{
  "model": "GAN",
  "horizontal_flip": true,
  "z_dim": 64,
  "discriminator_stem": "single",
  "eps": 1e-08,
  "merge_dims": false,
  "weight_decay": 0.4
}
Rows from block 9 of the discriminator, named by matrix and row number. Rows with one number belong to one channel. Each number is 128 + 24 x the weight over its row's rms, rounded and kept within 0 to 255. All counts start at 0. After the name is the row's rms in percent of the matrix's.
# convs0: first 3x3 conv (discriminator.blocks.9.convs.0.weight, 144x144x3x3, standardized in use), inputs 66-76, a 3x3 kernel for each
# convs1: second 3x3 conv (discriminator.blocks.9.convs.1.weight, 144x144x3x3, standardized in use, transposed), outputs 66-76, a 3x3 kernel for each
convs0.92 105 [153 116 120 140 134 129 129 136 129 126  95 117 135 175 142 160 113 133 143 128 163 118  93 122 160 131 133 161  93  91 120 101 125 110  96 111 124 136 122 142 133 127 112 116 140 150 160 133 113 154 196  97 139 135 118 106 144 112 107 112 143 131 107 111 136  97 101  91 124 190 142 153 139  92 121 182 129 127 144 145 113 135  92 109 138  95  77 116 132 186 136 152 126 161 159 149 143 123 184]
convs0.93 097 [147 158 128 122 141 160 140  89 146 155 142  80 119 151  92 130 110 133 112 152 161 136 166 122 103 156 120 144 145 141 136 157 107 107 112  91 143 147 119 115 166  83 122 107  82 114 132 114 115 123  86 133 119 120 113 123  97 184 156 111 141 114 122 130 169 139  92 133 142 114 114  94 104 117 113 126 164 116 133 158 150 128 135 129 109 125 112 136 147 107 118 116 129  95 124 106 116 145 141]
convs0.94 099 [152 111 142 152 136 174 105 125 147 163 130 101 149 130 137  81  93 128 157 112 112 160 129 107 158 149 152 134 144 125 129 130 102 111 134 126 143 132 114  84  96 125 115 105 120 101 127 117 168 119 151 154 132 132 106 157 112 110 103 143 126 121 100 101 136 178  67 108 119  75 141 112 128 121  96 103 113 155 158 129  83 152 133 122 141 145 137 129 126 107 135 110 115 138 142 144 118 105  78]
convs0.95 101 [ 87 144 116 151 128 127 127 119 135 130 138 111  81 131 108 132 112 149 112 118  89 185  86 119 142 117 127 124 131 166 155 144 136 124 108  77 112 169 128 132 144 151 126  74 108 165 154  84 143 127 131 109 111 140 125 148 136 114 130 139 131  90 113 140 116 184  97 126 121 121 110 154 137 137 153 158 151 109 123 118 145 133 155  87 128 125 158 118 128 119 129 147  92 132 113 128 117 131 157]
convs0.96 101 [104 125 157 119 120 156 136 127 170 129 135 174  97 154 155 111 143 160 140 155 125 144 102 146 105 121 153 147 161 101 126 152 119 161 127 100 178  79  83 129 136 129 111 138 149 125 142 122  99 111 157  93 162 138 145 102 154 156 135 132 154 137 144 131 145  91  59 153 116 117 116 113 130 106 173 119 156 138 131 174 183 180 104 132 184 132  96 118  99 153  77 105 111 102 105  79  98 112 119]
convs0.97 099 [101 128 146 143 125  86 106 121 104 134 116 147 114 111 122  74 144 132 151 155 124 164 133 132 146 117 147 134 169  82 186 137 173 159 147 121 150 106 149 153 173 149 137 164 128 156 148  92 186 102 137 132 105 131 135 122 111 131 130 113 111 107  97 145 125 110 113 115 157 145 158  77 104 159 157 167  99 119 137 149 135 143 123 146 105 106 147 153  82 154 188 109 124 155 189 130 131  98 108]
convs0.98 101 [155 155 127 121 128  96 131 164 165 145 115 136 108 142  98 124 100 146 139 129 109 157 123 137 112 102 105 122 114 137 126 128 145 131 124 159 158  69 130 111 138 110 128 114 126  99 116 173 103 131  97 123 139 129 101 138 115 131 156 157 103 100 130 141 136 104 129 124 109 136 102 122 141 105 168 124 132 104 128 107  83 104  92 118 118 163 127 122 115 108 117  95 153 144 130 173 154 122 148]
convs0.99 109 [145 122 109 127 126 121 137 133 132 156 117 153 114 133 110 147  94 122 109 143 153 155 112 142 137 124 149 142 145 182 145 123 150 187 119 104 104 119 146 106 142 170 121  86 156 150 135 173 105 136 143 157 168 176 149 128 118 106 140 126  91  94 130 136 137 123 125  82 142 108 116 171 124 106 100  96 135 128 137 134 113 116 130 140 132 142 123 124 160 131 144 160 104 141 123 105 128 152 140]
convs0.100 104 [133 126 115 131 158 106 111 135 111  84 162 135 151 115 104 103 120 125 126 155 111  96  98 114 122 131 139 105 118 172 124  99 110 108 121 147 155 137  92 106  86 144 161 118 108 138 138 153 100  90 144 114 136 134 133 136 116 172  90 114  79 113 182 138 190 151 144 105 152 103 121  95 108 139 156 125 133 161 144 142 137 112 166 110  97 126 114 149 139  85 164 140 115 138 151 136 119 107 125]
convs0.101 100 [147 138  96 163 144 119 152 120 105  99 158 139 142 124 188 104 119 186 124  94 149 149 138 150 126 121 136 112 154 140 124 118  96 128 129 109 147 140 131 115  97 151 108 136 112 155 145 102 109 140 159 127  87 128 154 117 155 160 124 147 157 129 135 122 136 130  72 108 147 170 142 153 129  86 148 113  82  98 117 131 157 130 122 110 113  95 138 115 117 139 151 126 144 128 167 152 141 102  86]
convs0.102 099 [ 90 150 125 146 107 120 106 109 124 151 100 123 115  74 164 115 111 113 110 101 140 129 162 154 109 115 143 113 113 116  93 109 106  95 164 120 159  98 131 152 126 154 140 122 141 125 124 149 132 159 109 132 148 143 114 128  77 135 109 131 149 130 137 127  79 128  99 152 127 114 149 122 127 141 101 130 186 137 109 113 157 146 170 149 108 168 120 135 129 117 121 117 100  83  82 110 137  89 168]
convs0.103 104 [123 108 115 112 111 102 130 173 143 123 165 126 106 135 107 142  92 112 116  61  83 115 100 110 124 112 111 115 107 117  83 137 143 132 135 188 131  91  87 117 109  93 122  94 145 208 137 172 128 117 150 115 109 142 109  93  92  93 139 124  98 117  87 122  91 136 129 151 154 169 144 105 165 135 146  94 113 146 166 112 149 128 143 107 137 117 154 135 108 102 141 124 169 135  91 132 131 116 146]
convs0.104 097 [ 86 137 107 133 121 110 115 144 121 119 114 119 112 109 190 100  91 125 149 116 121 132 129 125 110 117  96 123 180 107  71 118 142 154 150  85 120 157 117 143 121  79 136 146 130 151 151 115 166 105 128 139 115 159  95 108 126 115 117 140 124  88 134 174 171 152 105 161 135  96 132 148 171 126 133 154 138 136 147 135 115 127  78 114 110 161 115 148 100 130 106  75  95 135 162 145 124  88 153]
convs0.105 107 [135 109 119 121 154 109 115 117 102 117 136 131 167 147 116 136 141 156 142 127 119 108 116 114 136 169 134 120 129 107 163 136 148 125 120  86  97 161  96 164  74 129 111  93  97  84 115 130 120 119 131 119 131 127 134 143 131  78 150 121 142 116 140 147 141 149 151  68 122 144 142 151 120 148 131 105  94 129 177 131 183 125 224 181 155 142 127 128 110 121 100  82 103 115 109 158 144  95 121]
convs0.106 107 [178  93 118 174 140 149 134 156 125  96 140 122 132 114 158 171 130 114 175 123 138 134 153 163 131 157  98 118 117 119  95 117 123 134 113 109  91 113 114 137 153 137 162 152 159 153  81 117 100 121 146 140 131  94 179  99 121 125 132  84 147 140 123 134 143 119 123 167 160 114 104 117 105  86 138 112 141 148 144 169 111 157 121 133 191 163 137 133 159 137 117 179 113 115 162 165 133 101 120]
convs0.107 098 [112 154 171  98 100 150 103  91 132  83 111 162 104 131 130 138 102 144 145  96  98  86 181 163 119 146 192 127  92 121 124 161 109 129 124 102  93 147 110 148 162 107 102 189 156 120 147 100 134 190 131 134 161 111 111  77 145 143 112 136 140 139 132 101  95 118 137 135 117 138 138 137 134 165 130 140  93 144 130  79 116 135 124 123 130  93 141 129 111 127 155 119 105 125 101 109 108 137 140]
convs0.108 091 [138 133 149  74 108 161 115 129 136 137 163 144 110  93 122 140 147 139 130 156 132 137 120 140 107 103  83  84 142 165 121 177 129 124 148 100 126 130  74 155 150 107 160 155 146 130  89 158 140  98 137 134 124 142 140 170 141 124 144 177 126 120 166 116 106 127 119  66 123 106 171 158 131 178 104 118 199 129 118  94 135 116 155 147 108 128 144 150 105 124  78 127 144  98 127 154 111 148 115]
convs0.109 100 [127 131  76 133  89 132 131  91 128 127 129 125 128 110 127 102  98 168 103 103 128 108 103 111 105 113 121 142 144 131 136 104 103 166 104 134 123  98  91 116 135 202 172 167 124 144 128 179 124 127 164 144 128 132 106 104 107 102 169 141 138 130 100  96  85 126 125 144 133 113 121 140 148 110 122 189  99 104 114 147  93 147 124 110 138 136 119 128 137 131 169 103 110 146 118 101  94 120  97]
convs0.110 099 [152 125 125 144 131 133 132 135 117 109 151  96 116  84 171 107 144 146 104 120 119 155 158 117 134  97 140 133 127 188  71 107 164 166 156 117 123 133 179 117 117 122 114 122 159 128  88 157 152 112 111 151 148 120 134 155 135 150 149 102 107 142 103 129  99 126 142 115 141 128 142 141 136 149 133 145 157 134 116 135 152 137  99 122  92  92 153 120 132 160  88 139 119 115 104  99 138 123 118]
convs0.111 096 [144 171 104 103 162 157 144 129 131 114  80 128 114 122 138 105 157 111 104 157 132 110 153  91 106 106 125 132  90  93 129 122 128 165 103 121 125 102 125 122 137 151  90 160 165 100 124 141 110 110 157 104 149 120 135 137 101 150 183 156 120 105 120 148 164 121 166  84 138  94  69 160 134 135 123 130 139 162 130 118 124 132 132 143 116 122 141 156 160  80 126 155 121  97 124 134 145 111 135]
convs0.112 106 [121 164 129 118 106 125 149 110 118 134 147  96 142  79  86 107 134  82 135 134 136 125 119 106 157 185 119 157 131  82 144 110 133 126  98 114 123 131  97 166 180 125 129 143 114 118 117 136 184 162 101 104 157 138 100  97 138 133 112 133 159 146 130  88 142 119  87 131 168 145 155 108  96  83 120 116 107 136 108 126 153  94  91 119 124 108 142 116 111 110  82 102 143 169  87 107 142 119 105]
convs0.113 097 [136 125 146  99 141 128 120 140 127 127 144  76 165 164 110 118 130  95 105 116 128 129 103 108 142 107 125 129 139 117 129 111  92 158 109 134 134 131 105  60 175 157 106 121 128  78 140 123 111 102 116 131 175  96 119 118 126 181 142 163 147 152 135 160 120  96  99 185 109  87  88 112 107 159 134 129  64 109 133 168  86 140 124 171 126 132 115 100 116 118 131 161 115 133 150 107 148 165 139]
convs0.114 099 [140  90 153 133 108 125 165 110  94 141 119 126 102  93 145 107 118 147 118  95 162 126  98 100 155 155 106 102 174 174 120 127 134 155 147  98 117 107 197 132 164 144 191 129  74 134 115 111 104 135 109 102 108 156 147 126 136 117 140 102 153 160 145 116 146 162  66  81 106 109  96 148 121 122  90 134  98 139 118 110 161 105  94 124 104 120  98 123 136  80 138 110 117 171 142 110 100 107 119]
convs0.115 093 [110 152 157  89 132 104 131 128 113  88  84 111 135 117  98 143 118 134 112 101 157 123 109 121 149 116 120 122 116 138 115 140 112 154 147 116  89 144 126 167 166 156 178 169 148  83  95  98 107 112 124 142 146 106 128 112 146 132 126 116 124 127 133 136  92 102 121 112 155 109 150 177 106 102 121 117 143 106 104  97 120 144 126  98 175 170 137 137  88 105 133 122 134 131 129 107 115 113 107]
convs0.116 100 [127 133 138 104 168 127  93 110 102 114 122 147 107 118 116 118 162 101  88 133 131  85 101 129 102 110 141  88 130 102 155 127 142  93  97  45 121  99 122 150 135  96 138 166 124 124  98  82 154 118 146 126 156 128 156 148 134 137 108 105 132 108 147 126 162 126  94 168 123 117 102 157 167 109  83 139 138 119 124 155 109 113 123 126 112  71 143 160 112 158 140 142 123 110 134 144 142  88 115]
convs0.117 099 [141 112 154 136 123 144 104 123 115  91  91 107 179 122 152 108 187 131  93 121 118  82  88 116 120 112 120 146 116 138 121 141 130 130 136 142 117 105 125 135 167 133 101 124 110 124 152 115 129 150 140  96 159  95 111 146 107 162 135 129 102 124 117 138 149 107 116 125 114 157 162 115 145 120 168 112 101 130 108 127 146  95  97 119  76 152 150 107 146 104 122  84 154 113 143 128 119 144 120]
convs0.118 111 [149 125 117 108 131 138 107 136 133 152 179 146 154 121 103 105 107 118 114 116 144 118 133  95  93 141 126 123 100  94 166 114 116 143 106 112  88 125 181 136 146  92  80 108 110 125 154 171 131 105 130 110  98  89 146 166 130  92 177 169 105 177 149 141 102 111 173 131 113 173 106 148 140 112 130 100 110 103 134 103 105 112 130 136 102 151 144 119 103 105  87 138 174 144 138 142 112 122 141]
convs0.119 106 [121 121 121 108 138 156 128 122 111 112 118 113 138 141 117 149 124 110 155 164 119 128 161 136  93 169 116 141 107 113 141 135 115 146 146  94 118 122  91 137 149 135 113 154 129 149 117 109 130  95  95 118 154 116 136 113 139 127 159 112 121 158 125 123 113 117  89 134 135 170 154 113  99 132 132 168 117 138  97 132  66 130  97 139 108 132 129 186 100 108 119 153 141 137 129 144 133 118 118]
convs0.120 095 [123 131 164  91 111 162 173  94 136 122 138 128 140 148  71 117 106  82  98 137 197 122 138 176 128 153 113 162 116  93 128 124  80 133 114 133 130  85 129 135 196 135 106 190 119 149 136 118  99 152 154 128 118 111 105  82 147 112 136 111 127 135 132 163 161 107 169 176 174 128 106 120  83 120 108 105  99 106 117 133 155 143 139 140 156 107 115 155 100  68 130 133 101 122 163 134 112 155 145]
convs0.121 101 [155 109 111 139 130 146 126 145 128 130 103 158 114 117 133 117  88 131 113 109 104 101 143 104 154 144 137 148 133 152 164 105 108 111  82 162 186 145  64 111 121 188  88 110 119  87 126 114 113 124 111 139 163 145 182 155 124  93 151 104  99 152 118 136 115  99 161  98 165 136 109 102 144 145 112 130 151 123  94 122 116 131 165  73 113  50 125 117 130 143 136  91 128 115 116 116  93 133 100]
convs0.122 098 [117 127 133 129 129 123 129 120 136  99 138 116 120  96 149 112 143 126 107 125 135 137  90 115 134 125 128 131 144 168 107 140 104 105 147  94 155 156 129 126  93 152 146 138 120  96 174 167 150 113 151 126  73 148 143 120  73 128  96 144 135 101 143 122  93 103 146 128 144 140 173 140 124 145 125 137 166 130 142 139 148 129 132 110 101 122  93 125  90 118 107  89 103 137 104 117 100 120 146]
convs0.123 103 [116 133 143 155 131 140 126 134 153 114 119 180 138  96 136 152 125 119 185  70  96 126  95 112 191 113 117  96 128 146  59 128 136 105 132 132 188 121 133 149 151 152 189 115 138 130 155 118 110 172 111 115 115 107 171 133 136 144 104  71 159  81 102 127 160 109 108 123 127 107 138 128 137 126 128  66  87 123 141 112 140 158  84 131 147 114 125 146 104 123 124 166 146 169 109 150 125  85 139]
convs0.124 093 [170 115 121 143 129 112 137  98 147 123 116 106 170 143  98 104 134  83 120 123  95 145 163 138 156 162 127 143 163 153 166  95 122 184 129 136 110 135 113 160 130  93 133 117 116 117 144 115 116 118 106 136 153 123 163 160 136 140 169 139 162 151 159 133  96 160 146  79 130 139  76  87 118 136 118 159  86 119 124 132 135 148 143 126 145 171 164 142 167 145 108 101  97  95 136 116 111 103 112]
convs0.125 092 [131 112 106 114 112 116 125 118 114 114 132 137 160 144 114 140 158 123 170 124 112 135  95 158  92 105 110 129 132 113 119 115  76 155  95 132 129  95  72 124 115 150 125 147 112 101 123 126 192 134 115 155 110 130 124 137  71 145 158 125 153 161 149 135 133 152 149 107 188 108 117 107 110 119 120 127 138  73 109 136 115  91 144 109 105 102 103  99 152 147 104 163 127 131 130 166 152  91 135]
convs0.126 097 [137 132 141  67 102  79 129 158 103 118 121  59 135  94 110  88 140 130 117 171 140 121 132 131 123 137 118 118 192 126 116 165 112 110 145 137 124 138 108  82 174 136 158 133 162 146 139 108 107 125 108 130 161 129 140 144 160 136 121 121 162 127 130 108 147 110 152 121 122 118 109 121 147 176 103 113 104 104 129  89 140 126 133 105 103 120 120  89 126 148 105 161 127  96 138 146 136  68 128]
convs1.92 095 [141 113 174  95 105 144 114  92 132 154 132 110 135 171 154 111 160 154  97 181 139 126 111  97 100 124 130  79 118 135 116 164 129  99 103 105 124 112 157 105 110 118 135 167 138  97 150  98 135 111  94  93  85 123 115 160 145 139 120 129 172 118 127 123 122 111 168 154 142 100 107  89 147 155 124  82  98 102 128 112 171 124 149 102 148  82  79 116  85 126 109 161  85 125 154 138 183 136 158]
convs1.93 094 [142 170  88 127 130 111  76  70 133 141 142 138 106 122 158 157 129 107 137  91 151 165 149 157 109  95 137 147 102 119 103 121  95 149 121 120 132 121 115 112 130 127 122 119 128 122 130  97  99 155 122 136 129 155  92 169 145 141 159 131 125 142 146 107  98 118 176 101 109 136 158 100 192  65  97 137 119 110 113 128 135 146 183 135 126 126 112 108 159  97  85 120 120 103 144 141 109 127 150]
convs1.94 100 [127 132 132 121 148 146 145  89 129 102 128 132 124 125 119 116 112 110 150 139 147 143 124 131 110 147 134 115 168 163 139 182 156  95 116 157 130  76 108 152 121 105 104 118 142 121 128 122 183 149 161 144 155 113 154 144 135  82 129 154 130 107 177 150 115 112 103 125 102 137 125 109 108 119 123 154 144 146 132 148 125  89 126 102 136 148 128  98 122 151  90 142 144 129  94  83 147 170  73]
convs1.95 097 [116 124 108 159 161  96 121 139 134 153 135  99 113  89  89 119 120 100 167 151 150 137 165  90 139 134 103 112  89 152 130 140 107 153 156 136  98 114 108  90 147 142  90 146  97 137  83 110 113 115 122 116 135 133 149 113 143 116  87 147 119 137 146 144 108  87 117 149 129 124  83 179 123 128 110 114 143 127 145 137 135 119 161 108 126  88 111 118 107 155 119 138 119 122  95 118  93 140 106]
convs1.96 101 [ 95 149 159 121 148 107 172 153 150 175 159  85 145 135 114 154  94 129 136 147 105 145 181 139 138 113 162 113 137 138 128 136 139 121 163 113 132  90 105 121 125 151 104 130 167  89 155 108 146 180 161 149 147 182 132 116 130 149 113 138 139 121 121  94 128 120 152 157 129 140 184 140 145 150 116 102 148 122 150 142 136 110 168 117 135 144 159 127 139 109  89  59 148  99 136 149 119  84 123]
convs1.97 102 [113 158 129  80 118 116 121 121 111 121 117 152  93 175 123 154 106  97 147 176 133 125 129 125 106 138  89 174 137 140 134 148 131 101 118 138 106 149 127 147 142  93 127 115 137  96 130 149 142 169 148 123 166 125  92 112 122 116 101 112 119  96 119 134 140 172 120 124 102 102 131 159 157 119 113 154 161 114 123 189 156  84 108 139  78  91 135 141 149 129 139 112 107 151 115 146 131 161 137]
convs1.98 095 [110 155 116 141 130 151 140 108 111 113 162 104 138 136 116 117 128  81 122 113 116 100 130 158  98 150 120 132 171 109 143 147 122 120 169 137 144 138 143 117 130 104  72 115 107 123 153  86 155 134 155 149 133 148 156 126 148 112 127 137 111 108 137 118  99 120  93 161 121 107 120 114 189 112 122 134 140 143 175 115 132  78 165  98 109 114 162 139 130 122 108 136 133 135 132 104 126 159 120]
convs1.99 096 [119  97 138 133 134 129 124 156 124 146 119 125 132 181 146 134  84 115 121 134 144  90 147 106 109 149 154 133  94 130 127 136 119 104 121 137  99  96  82 124  71 105 110 122  91 166 137 113 130 130 116 130 118 139 138  88  72 132 140 116  91 116  96  88 168 104 113 132 174 131 101 113 153 155 147 155  79 122 105 122 134 154 147 125 127 145 111 134 157 104 113 107 130  91 111 103 109 100 149]
convs1.100 102 [117  67 108 159 143 109 105 151  76 101 141 132  97 192  85 157 134 168 181 131 118  84 132 117  96 124 116  79 138 136 130 123 123 138 138 135 139 143 116 122 102 119 141  86 154 107 133 118 134 129 147 143 128 107 152 154 102 135  98 131 106 126 105 143 141 148  84 117 135 130 145 177 118 155 141 110 153 150 128 121 132 158 113 155 121  97 178  84  97  97  89 107 150 126 108 137  90 166 140]
convs1.101 109 [160 169 119 117 121 151 114 131 102 148  81 100 188 144 134 128 137 148 127 125 130 108 129 164 139 115 126 155 157 150 108  90 172  84 144 107 177 147 115 164 112 124  74  90 151  91 141 106 157 121 150 157 153 120 133 169 110 151 148 129 124 140 155  87 147 162 127 103 128 151 165 114 147 130 104 144 178 145 122 121  90 109 110 125 141  96 130 132 141  93  92 110 159 194 130 155 117 150 101]
convs1.102 100 [ 77 109  91  93  93 157 128  68 140 110 127 158 146 101 176 109 128 107 151 106 122 133  89 123 130 101  89 114 127 132  98  97 142 125 115 152 150 191 140 128 118 111 161 133 127 158 107 126 139  76 111  99 134 110 134 144 155 162 119 100 131 106 156 135 142 163 119 149 164 104 141 100 119 132 163 127 117 114  99 174 140 114  88 114 130 144 166  83 141 128 159  65 108 104  94 153 105  76 111]
convs1.103 099 [164 165 154 119 160  99 127 137 142 173 128 135 146 149 124 161 114 122 133 129  66 130  90 129 146  96  89 140 148  98 121 112  94  60 138 105 141 110 143 110 119 126 117 153  88 143 121 140 114 136 113  77 121 141 129 143 102 130 162  85 117 105 119 129 105 123 131 144 101 140 169 128 116  97 130 132  92 147 122 177 101 145 119 129 103 129 163 136 133 131 145 149 110 113 133 141 128 158 124]
convs1.104 099 [ 82 117 105 113 118  82 151 183 137 116 151 152 146 114  97 119 144 151  74 152 124  70 151 152 114 126 111 124 137 132 135  89 123 113 122  91 167 101 130 119 130  95 148 170 125 148 108 159 110 126 103 110 116 125 115 154 126 109 106 156 111 135 121 135 134 156  96 130 138 103 102 152 105 134  97  95 123 100 153  90 130 142 123 125 112 135 168 172 158 121 118 155 142 118  98 189 111 124  61]
convs1.105 103 [111 101 115 132 111 152 147 133 108 125 117 150 151 111 133 146 141  86 139 133 153 135 105 109 143 133 165 143 142 140 122 149 111 143 139 114 155  96  94 127 121  90 113 128 133 198  91 115 133 110  96 142 118 110  97 110 117 102 154 128 140 138 138 114 120 134  87  99 121  91 126 175 154 126 131 137 155 125  59  87 143  98 128 142 150 135 119 147 118 122  98 124 113 142  97 139 122 134  99]
convs1.106 101 [ 96 151 111 159 129 174 106 184 121  94 147 135 117 113 114 119  75 122 151 117 106 149 116 107 103 135 105 124 156 101 138  97 172 149 116 102 138 148 101 135 133 121 107 122 143 105 122 133 143 129 136 115 112 130 102  80 104  92 121 166 133  67 125 136 130 120 136 168 120 131  74 162 124 137 153 187 100 127 144 134 123 173  91 134 168 153 131 132 121 156  86 127 157 122 156 124 142  93 103]
convs1.107 094 [ 57 157 113 122 149 122 181 132 142 143 112 156 121  98  88 103 100 117 157 124 138 179 134 172 166 158 100 143 151 117 108 166 165  93 143 133 115 165 161 105 133 156 109 112 112  93  94 101 131 154 114 132 154 123 132 122 199 136  92 133 161 120 129 153 141 108 103 174 119 132 133  92 120 118 140 133 118 137 111 177 116 128 133 180  56 132 157 134 106 138 152 125 135 125 114 115 111 122 130]
convs1.108 097 [139  74 133 124 107 151  84 180  91 118 117 158 127 159 113 127 125 102  92 140 107 139 156  84 127 107 101 132 120 130 134 143 157 128 127  92 153 146 143 120 108 140 153  90 119 115 106 120 126 110 169 115 139  84 129 184 114 180 130 105 131 211  85 167 122 137  77 115 144 112 126 113 157 123 129 167 138 149 129 124 132 156 160 151 108 150 151 120 128 107 122  72 145 113 125 143 109 128  68]
convs1.109 103 [ 99 121 144 121 116 166 128 114 112 137 115 103 105 110 136 129  63 155 127 154 135 124 129 103  79 105 107 123 108 110 127 152 150 171 173  99 119 106 163 126 121 102 160 106 117 133 118 178 130 139 138 100  85 125  91 139 113 132 103 125 123 117 125 176 116 143 119 105 111 129 126 108 161 155 114 145 122 163 126 110 107 154 122  84 143 129 130  67 120 116 113  97  88 118 139 103 137 152 102]
convs1.110 099 [114 112 136 121 144 140 124 116 150 151 132 133 126 124 102 120 149 104  99 114 124 172 157 114 134 118 117 128 127 138 121  79 132 117 129 136 114 120 167 141  89  97 134 134  93 163  85 154 128 109 123 134 124 121 145 113 126 126 126 104 147 122 135  80 125 118  90  95 160 130 132 120 137 207 133  60 130 148 116 139 191  90 137 135 118 125 132  99 133 135 132 148 155 126 140  97 102 126 155]
convs1.111 099 [151 179 134 201 155 104 112 186 141 159 124 162 118  87 120 137 118  69 103 131 116 145  99  68 128 123 123 168 151 122 132 134 142 169  98 127 153 138  83 117  92 122 113 141 139 135 136 113 171 139 103 140 155 138 123 111  84 151 141 123 127 174  89 114  99 144 129 122 123 148 149 126 154 146 136 109 193 148 155 129 151 126 136 175 115  98 104 131 116 133 134 126 173 151 162 141 134 167 132]
convs1.112 098 [116 140 166  70 126 147 116 123 149 101 147  85  82  82 140 103 160 152 118 148 146 129 162 164 147 109 124 132 126 137 139 102 117 126 144 123 156 152 121 133 177 136 111 143 139  86  93 196 107 123 126 121 103 129 121 142 133 130  93 140 169 134 115 138 130 166 135  92 123 101 107  87 138 150 119 127 130  88 121 118 113 139 139 115 109 172 121  98 189 168 130  96 113  74 102  88 114 134 109]
convs1.113 099 [134 213 176 109 156  96 106 140 137 113 150 121 128 104 125 124 148 153 162 135 126 119  95 105 107 127 115  92 103 108 156 115 113 110 158 105 142 169 100 138 118  83 116 141 126 107 136 119 143 166 126 145 136 116 156 157 159 187 130 150 118 140 154  93 144 125 130  99 109  87 138 130 145 137 113 120 129 132  91 179 130  99  97 140 122  84 135 140 120 104 143 155  86 134  89 166 154 117 108]
convs1.114 095 [155 128 136 185 140 118 107 157 178 154 120 139 150 114 156 131 117 155 127 130 143 113 104 130  83 118 123 112 116 167 151 134 147 131 111 113  86 117 127 154 120 143 174 121 121 100 161 115 108 116 119  89 105 105 153 140 141  94 129 142 110 135 120  90 179 106  80 120 174 159 163 100 168 120 112 135 126 129 132 113 110  93 102 127 108 123 150 128 151 138 126 134 117 136 123 163 126 105 139]
convs1.115 103 [168 145 129 190 133 143 105 130 131 123 138 159 113  97 115  97 128 135 152 147 122 111 147 130 130 138 137 119 106 125 126 124 112  81 129 107 133 135 138 155 183 121 114 129 125  89  91 121 109 150  98 120  95 140 138 118 157 125 173 160 135 106  95 150 118 144 179 143  89 121 126 132 104 145 130 132 108 125 145 126  68 101 161 170 176 211 162 141 169 158 103 154 103 138 118 108 102 109 151]
convs1.116 100 [117 104  77 149 160 107 116 116 110 146 146 100 148 121 157 120 112 117 128 137 130 126 139 171 123 130 127 119 120 110 113 108 108 112 144 128 183 162 123  78 159 155 127 148  89 124 142 118 125 158 177 134 137 135 117 149 172 125  82 148 100 120  94 130 112 133 147 148 123 140 118 115 148 133 105 121 128  92 129 147 114 153 144  98 129 100  96  98 138  99 161 132 130 119 152 125 125 126 142]
convs1.117 100 [175 131 153 145 105 140 133 134 133 134 182 158 116 130 120  96 114 102 116 100 115 160 107 122 146  79  88 168 132 102  98  99 132 128  94 129  85  91  90 128  98 164 117 108 180 109 142 125 153  80 116 143  95 151  99 122 132 150 157 123 116 127 143 154 158 149 138 157 122 122 119 120  93 130 125 107 152 126 113 117 142 128  79 130 102 151  33 107 114 128 100 134 136 106 171 155 142  95 115]
convs1.118 101 [154 163  99  99 107 109 128  85 104 116 117  84 137 117 143 135 160 145 140 115 131 166 114 127 117 138 128  96 124 120 118  97 123 130 109 142  71 132 138 112  81 120 126 161 106 113 159 134 124 131 127 143 125 110 123 126 105 116 178 122 109 121 153 149 127 164 157 146 161 120 126 154 102 139  97  92  99 121 167 132 171 108 127 122 152  89  91 108  98 192 141 162 112 184 133 152 121 139 105]
convs1.119 100 [125 139 140 113 123 100 151 138 113 143 118 120 119 103  71 137 113 112  98 116 116 163 129 136 145 106 115 115 122 153 140 138 128  82 103  88 173 115 143 106 207 131 105 122 102 181 143 127 130 123 117 108 139 105 169 132 113 128 131 136 112 116  95 189 136 120 107  50 109 158 131 123  93 124 102 136 149 136 132 109 117 135  96  91 117 128 103 103  96 152 138 137 151 164 163  80 127  78 136]
convs1.120 104 [149 171  72 146 142 143 148 145 115  91 152 157  80 118 151  85 116 155 157 119 101  96 159 116 142 193 131 152  89 108 137 102 124 149 103 120 117 127  84 105 175 158 156 129 151 100 155 138 141  90 165 123 121 123  85 133 128 107 135 141 147 103 125  94  80 123 145 146 137 131 127 114 131  94 163 115 123 148  92 127 100 121 143 140 173 126 164 178 122 139 108 139 168 146 124 105 114 123 170]
convs1.121 101 [122 138 127 136 215 129 157 143 114 123 123 126 109 148 111 188 157 137  99 144 126 128 105 106 111 102 108 172 130 110 130 122 177 109 113 168  96 175 109  89 169 138  91 132 118 152 109 111 102 134  83 156 134 128 151 125 132  86 114 109 115  82 158 133 143 132 132 103 132 116  94 111  95 168 127 131 144 151 106 168 152 118 112 132 112 109 137 141  94 109  94 135 120  90  81 142 136 142 140]
convs1.122 099 [168 109 119  94 127 189 144  97 127 151 120 104 129  83 173  97 100 113 135 142 140 126 170  99 132 125 135  91  85 120 121 124 123 142 143 135 141 109 167 189 147 105 119 139 140 159 121 168 113 101  98 139  89  92 114 136 100  86 131 142 135 131 132 130 134 144 117 115 149 112 167 117 141 159 139 146 176 118 105 134 129 105 134 118 134 169 150  83 120  89 132 118  86 136 133 104 117 104 114]
convs1.123 098 [177 151 131 120 129 135 103 126 175 125  90 165 162 149 127 126 143 106 112  94 162 145  91  95 105 154 149 116 139  98  98 114  77 126 152 144 120 103 122 132 117 133 116  71 115 104 125 116 125 158  73 141 142 109 137 120 113 107  89 123 143 107 102 104 153  71 110  95 114 109 153 128 136 129 104 115 123 117  84 132  81 128 140 143 126 157 124 155 162 149 145 130 136 156 104 140 122 151 164]
convs1.124 104 [109 161 167 127 167 145 151 172 118 140 141 167 116 175 150 110 159 192 107 121 140  88 155 138 128 153 142 141 145 162 128 160 106 179 110 102 173 132 149 101  83 149  84 129 126 112 107 160 140 149 136 118 121 124 124 137 125 162 132  83 126 166 121 124 106 125 133 119 119 141 191 133 148 143 136 114 109 142 143 105 121 148 127 141 149 122 102 143 125 104 150 131 104 128  92 135 105 126 139]
convs1.125 101 [101 106  62 106 147 124 146 111 155 124 167 115 141 151 138 176 121 135 161 100 114 138 137 101 153 147 113 144 108 156 135 109 178 137 120 154 106 184  96 140 146 134 105 125 138 123 138 135 121 161 131  99 114 107 160  92 144 119 121 160 134 178 150 164 121 131 169  82 142 118 120 164  90 131 140 121 159 154  97 123 124 144 135 118  82  88 121  99 135 124 115 184 156 143 125 121 154 182 110]
convs1.126 103 [133 149  96 133 112 131  95 102 107 171 118 137 122  57 112  80 171 140 125 113 118 130 129  89 150 109 144 143  98 116 170 104 138 126 121 161 128 133 135 115 140 164  82 129 114 115 134 152 129 130 112  84 107 158 129 154 135 151  90 138  94 103  94 152 144 118 142  97 131  97 119 144 127 102  96 126 141 123 109 102 118 145 156  92 118 130  90 124 100 142  85 140  79  99 119 102 136 119 115]